From a checkpoint of a small image classifier.
Model: norm layernorm, depths [3, 6, 6].
Training: adamw at rate 0.002, 8700 steps, batches of 256, held-out accuracy 100%.
Data: trained on microscope photos of single blood and bone marrow cells, 194171 training examples, 11.5 epochs.
Rows from block 2 of a small image classifier, named by matrix and row number. Rows with one number belong to one neuron. Each number is 128 + 24 x the weight over its row's rms, rounded and kept within 0 to 255. All counts start at 0. Numbers have three digits each. After the name is the row's rms in percent of the matrix's.
After each neuron's rows are labels from the 100 images, of 14848, where the neuron reaches its largest size: "strongest on" is what is common among them. Only what is clearly more common there than usual is listed. The data: microscope photos of single blood and bone marrow cells. In brackets: how many of the 100, against the usual share in percent.
# gate: MLP gate (model.blocks.2.mlp.gate.weight, 160x64), inputs 0-63
# fc1: MLP up (model.blocks.2.mlp.fc1.weight, 160x64), inputs 0-63
# fc2: MLP down (model.blocks.2.mlp.fc2.weight, 64x160, transposed), outputs 0-63

gate.114 088:167143105149145131129121097150114135113138119124155137112096140141149134142155138090086112108175124119115127121094136154135171161123098076140140125167197123127164150156116135110128137167148095
fc1.114 095:111132127170179135089086108111106144105131102120146098110124161136143123134143180121145112132118178111139153114142144124127164134114144105155135123120110124050116162118135104143165168144148132
fc2.114 090:115170161121126161141111107134143108104141090128108121118081088100104133089161093134113128159151131165132126143138111131099101095152140159154095167133125160166081142150118118135156096125105133
strongest on: cell type: segmented neutrophil (41 vs 20)

gate.118 094:092157109137128168097123116091115145118109144132116121126140101157097171129141090180137192151123152157116100090121126141151093111117152131127118141117129141137176113122139083162136113093125154
fc1.118 082:140132139142108114113128128111153150124096159113144149113189139163078136110102127158126186144150173149105139098139147141170102153147146123113132102090126106088141116103099087146126148113118136
fc2.118 097:119117091129123132181084171150144089115127148151138113133119141148165145122129152138141163132108143151145120103120168115151173118146084170112134131137163139161172129167120094154105113098122136
strongest on: smear: peripheral blood (100 vs 16.2)

gate.26 109:092124129113163156146099155132117113079122153156082140123154096144114168146144104164130126138134144128115091104155080122128103101126139144148090120115116117140118111131081097154148093091095104
fc1.26 110:093101122131160170137100153127134142090125178138083138107136114147108165160134098143116123138140169155115115114159097128130096111091150132178079108119123108132112110149098109130162123112108100
fc2.26 113:116112094146090114159118166155139093156103147167121169132132144139153110090117128127096145125131115141161109126144133091118130098122117154105108144162106113169131156170104079108107085112147105
strongest on: smear: peripheral blood (94 vs 16.2); cell type: segmented neutrophil (46 vs 20)

gate.33 144:112117148136131127114103111144132175103137174079135081120096130105131139135116134133131129099151172117108150121148107162098107135144114103142119144122127168091126175187109084144158149135114156
fc1.33 141:114090114161155100133107132133114138112127173102123092102103129121133160142139165134141112118119171126129152114174100131087116113142136157117113137092101141106092180158083089136149160105119142
fc2.33 115:108108132143093100167114160158140087116131153164114116137091140109101142112149128119086088147166129138158118130149116126119071099139135179096111128139120164155108142145121120129093121114079137
strongest on: smear: peripheral blood (96 vs 16.2); cell type: eosinophil (35 vs 4.2)

gate.18 111:121161156110149144086111103120126173102119150071123109144106108127111124151125094150083131127134138112086153103103139159145127139138107108141151153109157145087168116173124091136153160148142142
fc1.18 083:150109075133145086133145145141110149122111138130149125123148142156155138122140148151148159120138127150112108103160131115134141143117167139080148064130088098106109164145129131177097131068132125
fc2.18 100:097108154177106104137133156142109103131074104138139103134151155135093111093117141133062101124113131131153127135163138144095150104165113129118140151158115160119169123128109119113134137108077154
strongest on: smear: peripheral blood (100 vs 16.2); cell type: myeloblast (47 vs 1.9)

gate.84 112:142154124129113105119119081145143135123153108122145141140095123126123096113143122108088160102151081126110131136089148135162148136150089086103140146145209132147185137150149146119114108133139121
fc1.84 104:131108135164153126095089132127107158096095113106152100103135159143125133125113142136134137146101153134135154062137133130094132141118129125129156129096098127062126160115148096177157158150162123
fc2.84 121:117132151110128130138116122135162130090123093135139098104089109077104144123147099143130145174139160169114112114110132122120115125182141184120113142148142167160124106121119099160122113096081160
strongest on: cell type: segmented neutrophil (41 vs 20)

gate.70 106:142146130103178138134142154119108097126106099165132166150122121149101134118145131158158129150070133140176112118108130099171119109098130157124096131110112105161125122083090157142097114097100132
fc1.70 100:109079128125113111123140120171122150115153140122132063137094150101170127144126124115145116106156128143100123136174124140069146161151125091131174142114125153077126144152133101139130159145139147
fc2.70 090:167136142098143136112142135107118198143131140104183152116152098140121096169125104120143164116129120141085114104102118155121120153106139139141166118136148118148141079103188139139149107126141142
strongest on: smear: peripheral blood (61 vs 16.2); cell type: lymphocyte (39 vs 15.2)

gate.146 116:089107148136166129134136128114089139094129155100107083115104128140139189136129135119125141117118162127133145089170088134070103097118153142128125151115123150125116177150108089151140145104121148
fc1.146 115:120107149148122126166076152166105146081138161119107082124099109129124147127096134129128114136149138131113152114161110147090139133156138132135118120148112159128090165169073085145155142101118148
fc2.146 102:102104126174126112178112161129136059123112158175115134115130140094120121126105147109089120129136130136169115130150140108125136111130084176109104138154146168120144153123102101138101139101102148
strongest on: smear: peripheral blood (100 vs 16.2)

gate.126 084:140103127150151145086112096144182143113135169100156138107135135134144138146142097117126114155184109129086116121120149180131131114100138089146095118094133111105113124162119135122126137163189129
fc1.126 096:085111126162172117096122096138150128138151150122082102135126161119128149173197145137120132124154139127110150139101098136084126125135156091139087140139122137119135184165114108123151131140124146
fc2.126 082:136153132118113110163107159146087131137156133168189140155113105150108096109148084140123117135161101155153111082123127114137097114111165145115129154150085153148152135171121160108129103140113133
strongest on: smear: peripheral blood (75 vs 16.2); cell type: segmented neutrophil (67 vs 20)

gate.21 107:130159155094129152089100080132134145112119144079117109165103107131131100156120081146090133124110115113100118093094143149138152128132116096150141153098162131113168085152149109137141143136157156
fc1.21 105:078166163134149162119115100105137107140142143121088121127115100108106119139104073108084126123136126115107138141080106133096117087119121135151089155140171150134141099139115117103154100155116164
fc2.21 103:171148103106152152112127099109143117114143151114130133121106111128169138167150120135167134085124144121092143135072133129179121154081146135128125113128153080133134106118167148139111095144184122
strongest on: smear: peripheral blood (100 vs 16.2); cell type: myeloblast (52 vs 1.9)

gate.45 069:112153164109118147148101124137135089162104110093102170106136125146127157113164179137117085152117148118151168153108084126152109110085127147144074150164121111153102141133141138135126144114138110
fc1.45 060:145160113076119108133109145104136148105152150146147071113109071090104126120115119103124167118141146106099085124154126151100160134164113139111192116140118135120130085128133102138124147116126131
fc2.45 079:130143122056151134147135125079096133132125103133161149075160100143142113156130126120135156122133091100132124117125126136163163135098113130133102096132107094169118113144177130114150089145126094
strongest on: cell type: lymphocyte (49 vs 15.2)

gate.5 114:091127139159128109150139140175143128101124172134086118146120095123130184135103126126117136106180138135137116147140110149104118106164143140124097151158143164165124143185087116136154109115097148
fc1.5 095:079100166147139125137118125156176137107134150109097082099112137122125179171168140152124122117125148151121165122162090132073118094133141106127110156106118131134108147152086103133143133125115125
fc2.5 087:124137114122154132159129132129130059161125142173112081190091137144144144123110106143165106121136165110182126131129119131149146120107127139121116142108197137158123136133124116150118133127159155
strongest on: smear: peripheral blood (91 vs 16.2)

gate.39 097:139174129147127134092097122125147149122140132091130107142095100108122083146153123106110111129148105109112110106122130154130136142134088070152125158132191150132159159198154121123117133144131115
fc1.39 078:114099124114145111134145169151042118121118130183089131124101155148185135129163146149149139150135163122141137136157103142099119130135129156119117116143105143093119143070117125125140138136114124
fc2.39 085:116138103119148118136098144095146153150095112133094126054118082109163066108109148101148176111126123128136129118125138131124144135105097134140158131117104126158118089116142093129150143109094099
strongest on: smear: peripheral blood (95 vs 16.2); cell type: myeloblast (38 vs 1.9)

gate.0 100:140150135131101126152152145170168166133194142132143142101082116103159141117138125093127125101173087112143124168119121167135128117105092125125124156165166155135134128141136153084125120115144132
fc1.0 099:141134098163118102140143106157150126163152125174144170113119139106149127114114149081104126140147083128148120147126132109118157144120117126099143113137184114159133120098149194103093111138148089
fc2.0 100:157153115139160136107155157102125140139134128109147153144156107170136132147085146164136085099095115065116158111132142157122100125121118101135161108156085090102137127093113102111154137147148109
strongest on: cell type: erythroblast (47 vs 14.3)

gate.140 076:132118145117178126114127130181135139164128140116151096147147156116142169136145161116129107121107080121111153101148097126107101052112099114131161148096129121114123155137102153117095151142141156
fc1.140 070:102128121159156125119099155098084115134128097146125119151121110118131114159155151181127156131069151105168129109154144099125134137134101144123135111090111142133139175107094132169125121092126177
fc2.140 074:162139144142142130086143132113164150137153187112160139119120113128110148151161130071145125116140135131123127110146150129125111139074106130124152122184131123080108138084125143145111069138113103
strongest on: cell type: artefact (45 vs 9.8)

gate.58 101:137090133106158129111146104154118150156137124135173109102136144132127121153100141135152100117074121139122084115163133119126150116109118129174154117054103108076090105129143153130116136129154148
fc1.58 115:103107153113162142137110143110119148139181108115147064120113137096129127128145126147137116071126130104158104140140068111077143092110104114154157151114121157127107165131123114104142113137123156
fc2.58 108:145154123145107094150113166134122123148148089123115131135134135119123068100147160092104120154162135147122118112148165115114080106111146125095138119186081130115129133130169156109100089154116119
strongest on: smear: peripheral blood (96 vs 16.2); cell type: segmented neutrophil (57 vs 20)

gate.113 083:109127091147134110118151077156170130146124145142113143113136138128123163106120135087085121115152104148116126156086100142130137146101147099114125109157187098135167117147118165117098083118158105
fc1.113 103:172147119078095132145101162150109145140164114131187139115065121116140076100104099107113149104145089097130136131140122136128152131120094113133159138141144132126123139132174154106123146120134103
fc2.113 121:141114113124149126094141103114092164138132125109077170104131128170143117124121137152136153120133102120104152136151160140138142166092130106118183115120123107093095104111149138088132175162144082
strongest on: cell type: artefact (31 vs 9.8)

gate.3 108:137195129098102116122149130121159146130129137115133154124133103125124128111143102124102162103160100128107098141073166150152095136151123144116082147184156139131175119153099122122112099098125139
fc1.3 070:116117174120131124119152142140099109129100133117130108123151110156117161115142166177152156156110151139144130109133121145168093095113150153119122107139082118086099127115108068167103133108113173
fc2.3 108:094124152119120136153123097130104131064168123130097121108069151128101110088168107103119113147160140135136110110137100122094113101144114117158104173137118169164095138139143129138140113119131165
strongest on: cell type: segmented neutrophil (43 vs 20)

gate.14 074:102142087118192126133148101132147110129094131126112139139157124152124177132124145150115117149107124109125076122128120089147109120116129156139054115117122113133136169087107147133099082098118136
fc1.14 096:116152107180137127108122111104150124131074155148080159134186107171135141119134142121119100178136140151134112119093150142154126124130148123122057117141123097162143118111112135118118104140133103
fc2.14 084:092075139103136140137125103136131080115141162180133127132134133112110152144119099123131108131123112122178141123118111132153168139155130138126086130069160146129171098142089132136116180098116117
strongest on: smear: peripheral blood (87 vs 16.2); cell type: segmented neutrophil (41 vs 20); cell type: lymphocyte (36 vs 15.2)

gate.106 095:100107121073180141145130103165117137117164109099152065128117126106148137137133149116156142103135097118141125137161067123084121094112092131160161137129102128132108153148143126111132129127151146
fc1.106 105:128078137103114133137132130194129146149157097135174088125141179118145117128086128109141100126117114119161116156168094116080147116107118120151170112121095122122087127114138120111124141132143161
fc2.106 093:115161081182117106160128156132128110148146130126127148120107149103174136115121199133097079113150142118136124129124151109152114129111128133110143087159131100113151126136125110151089069140141140
strongest on: cell type: artefact (33 vs 9.8)

gate.28 110:154156103145090108112131137176151135144165122117134160122085109091142115106136138096106138119163090124112123148093133154141137156121102099124139129143190145159148131145148144086086112146152095
fc1.28 087:096111145117166130096113154111087141099086102114140104142157157147117131158127148168143129142091167125123133071139127109108144106182144127140136130118102143083142161120116090162132157125120153
fc2.28 107:105124131099096108156112160151163146122141091146100109100113114100131096110156108097129169159171136186126101118127109130137102115144154172106103127125130173166115116162126133150112119116094147
strongest on: cell type: segmented neutrophil (41 vs 20)

gate.79 098:122115101107166143156123141125139119083083146126096104152132127151132135113109139160148093141090150131153084098145111093144115127111124171128082136105106105144109150117112100172097103082105128
fc1.79 095:127119079112151171155124129183162132133135162126097142104137129132154169097114152091157106131128118118163099135150107134116112106089130170150084114113113109112122163142074117140122103105127113
fc2.79 078:104126107154092062124105180158127101136135174116099119121121132113130131111128149113099124111131124153139125112162154109159114125128160158060092135128137136112142101161096134137075124139122122
strongest on: smear: peripheral blood (60 vs 16.2)

gate.156 090:147171129093102088133144133134158148128132133099134150143132100114120143111153119128117182105168094151106116124083150165141083149147145130104103155157162153141162120182125113132107107109108140
fc1.156 087:087097174138126119128196094149158119120132149126083101145162115119152167136162148158154136132113147130134129129169141104125124092132150126119088134125077130108102141152111086116126116141115153
fc2.156 072:121151154128136161116105145106133109097160099132124124083127120136110097115185096080124106128132099122128159161121141140116161137156078124161175141152134118129133112137199138144130144105132111
strongest on: cell type: segmented neutrophil (43 vs 20)

gate.147 080:112154143119091096117140158167149158106119137114145159139108109117103152089131087126103181109131130137114094128096111144147076114116108102090110182143155177143131126156114128137109129117139109
fc1.147 085:169178112131103105119144158144108181140116122125137132145082138158154140115144115106118171129164124127110154138090158177160125176123119141115127118144174108131155105157139136109104139113163114
fc2.147 070:179124132122122111074095137120121112092146115112091169171135182165151160115113134120114120124118142089131131126170136090136139151120147120109162156145144157131119159130104078123106099118145132
strongest on: cell type: segmented neutrophil (40 vs 20)

gate.57 101:141105104125092134101118118167139197137145155088134122121108160115150121115079128097140122125161110129095146137174114149115125135108107115147145117104133121083093137132156149120146173149172106
fc1.57 111:089103142127133120105135127150138161113126152090084101183126161107111135131149139133129092094143167128141142141144070105098113131182143106117114174122118163113118163140133098097150131140113134
fc2.57 093:123127109173088102187091149170130064161144101151122107130119129111147102146147135127110116095118127125164117111157149102135124119138127164097134131153120083155133134155122124138106101132081131
strongest on: cell type: artefact (25 vs 9.8)

gate.34 124:104110143125155149150134118101105105122150095134108074147117115099113157139072131153120152119090120116149113119134093115105106113119128139149138161139101157134115138113095108184139111092107193
fc1.34 132:091109173129142169150110127127144114097151131122081105135095112099105162149132130131116144109128116104120156147145093129091088070140108150143102168146122171144117136141092106139155118130099156
fc2.34 134:121071115118100078161093141163141094140123167166082109145138185128138130120124138142113129132115134126175119116147142133161130148133150157077147128110135135134118132153104093151087133107114127
strongest on: smear: peripheral blood (99 vs 16.2); cell type: segmented neutrophil (42 vs 20)

gate.148 086:122079150156138125110125143151139150111104164105133085159139174126139165143115140128159086124131145146149112099173108102084133120122125123156131137116091137096089171130094120164125154141139161
fc1.148 084:104128166176112099112161105124133144125121135115148147105132155132104123120125124168099117127102135155088181120113143130118119124183167107080147122078092126100111157120120113147108175129121137
fc2.148 085:161101152118143150088156086135140138101139129161149128125138155161086149148111094149162178123091121143145094166108103127128161144165109131163170141100175125131145135129129152127135131132114098
strongest on: smear: peripheral blood (95 vs 16.2)

gate.30 072:146124120105123136130163089160161148126134131166114132136106119141101103158115105139095130092132109108122078141114098158185134132102130114143107160111179124156151109154125166132121086084154133
fc1.30 081:121139126166084114116114076152134134126138131126129147128114121124129104127126127095090158111174082129116150155104139140132120162133127128097137145118180124145198136145140153065144126139135087
fc2.30 085:158103112128125155132125175141085120145129142125154163147153151163146092144144145133116122090130101090145128142171158126153147126074124109122162112140109103104114149137132162102123097176132081
strongest on: cell type: segmented neutrophil (45 vs 20)

gate.116 103:173196057097134129116113165114123115120097128132097154112153119181131116106119117121135141149109129140101092118099154152172133136101125143133108109138156104114135113125139152129086113137143104
fc1.116 103:149105134147153161101119096135094155123141139121139096124102151128169117177112120111127099137156119128096163127159114150113154127100110086170152132093130132086102138127151122091146179168148130
fc2.116 104:115182155136119169133132127115103159116146086099131120127098096129106108101142104123107094150162121135108127121103112162090087098134129118170118136153089167143135140144156156127189132139124107
strongest on: smear: peripheral blood (76 vs 16.2)

gate.107 108:102156127108113150105118095133151164112153165107135126159075122095118155132131092149069162097136130113094106127087107135121118133132115094133123168115173172140172138148127125148150122126137128
fc1.107 069:119140138134115142140163122102175102189141129122115146098174108122128107137133103154100148145159118158110106145106173139168090116164132122097103126146106102155149129103116134104102101141163094
fc2.107 085:128159103136119112143113157139094135110107160133085130119096106149158145138098137131133135189108101148122193096173126160104126132115114130118105153123123142118108096148124117144141196116098131
strongest on: smear: peripheral blood (99 vs 16.2); cell type: segmented neutrophil (48 vs 20)

gate.102 082:137096118063198122115144099147130163135122123110145080123106149151141116170159148139135103107123131109107114122152110119114126124120103094167135124123106119077124161177123123136140141104158143
fc1.102 076:116120155078135131158108176117107105106150138137130110114118089104134138125128121163108170092097136102152083136171128108123121098144095172142130106110125131146124123140131114126135100096067170
fc2.102 084:151157119165118099143118160121154141132126068113144099137120129097139107125153162115121136103115147143115106118117158095128098129134131146115190097161094113104117105132155127146106056136098145
strongest on: smear: peripheral blood (99 vs 16.2); cell type: segmented neutrophil (46 vs 20)

gate.6 121:119149113120114131105114080133153138124147114107123143143099121124125102113126115106101173122155096103099124158079145150176134148132102110121120126164198122141195136173133143117124123148136112
fc1.6 116:127111118142143151117107157148086143095112123135157124122141163142136134125095134125139130163105139129167156054165115113109158133097134121135158109097094095096089151090149124155143168135152139
fc2.6 116:109152162104150139135136129125160148096139091132130115132074091103098161121139089126143129172161160148114117110113110121117097124171127174139108150152151166170122113102125106124130121100090150
strongest on: cell type: segmented neutrophil (43 vs 20)

gate.159 129:113140182117164172148106136099115103121149118149109091120106102134115168158126095137094139119090124114157124122096094120130117096128113144155103157123130138170126100135107110142162104101099181
fc1.159 116:129148104128098102090134093156132155113106136099157131144147146147117091108120124137100142134161132133086115099110155135164135192156131101096158122128173124090161145150171135115119131154157109
fc2.159 125:173151154132157169122141116095109168142147121102185146075138081158109081160108112123135163114120107118098112109103118110121124139116134146157153129160111108132120112117167133127149100117130103
strongest on: smear: peripheral blood (86 vs 16.2)

gate.97 139:100096138141149153156133160131133122141161123168117107128099127089134147128084137134150120110090098108176118138154090105085121089121112149143140160097092162135087146103086135144139114111116145
fc1.97 138:081106185131145158139112141116130117109137130130107071132107123112096143131096141140136139090097136108151135121138102111084105085151118149144127176132104161129111133132104095143154131117112190
fc2.97 115:133107114096081068182097177163137086142118149168113120117112151105128152113156123121125129155140147154161116132129133130142108149110168167079124111126121129137121125154101116123086124117116116
strongest on: smear: peripheral blood (94 vs 16.2); cell type: segmented neutrophil (41 vs 20)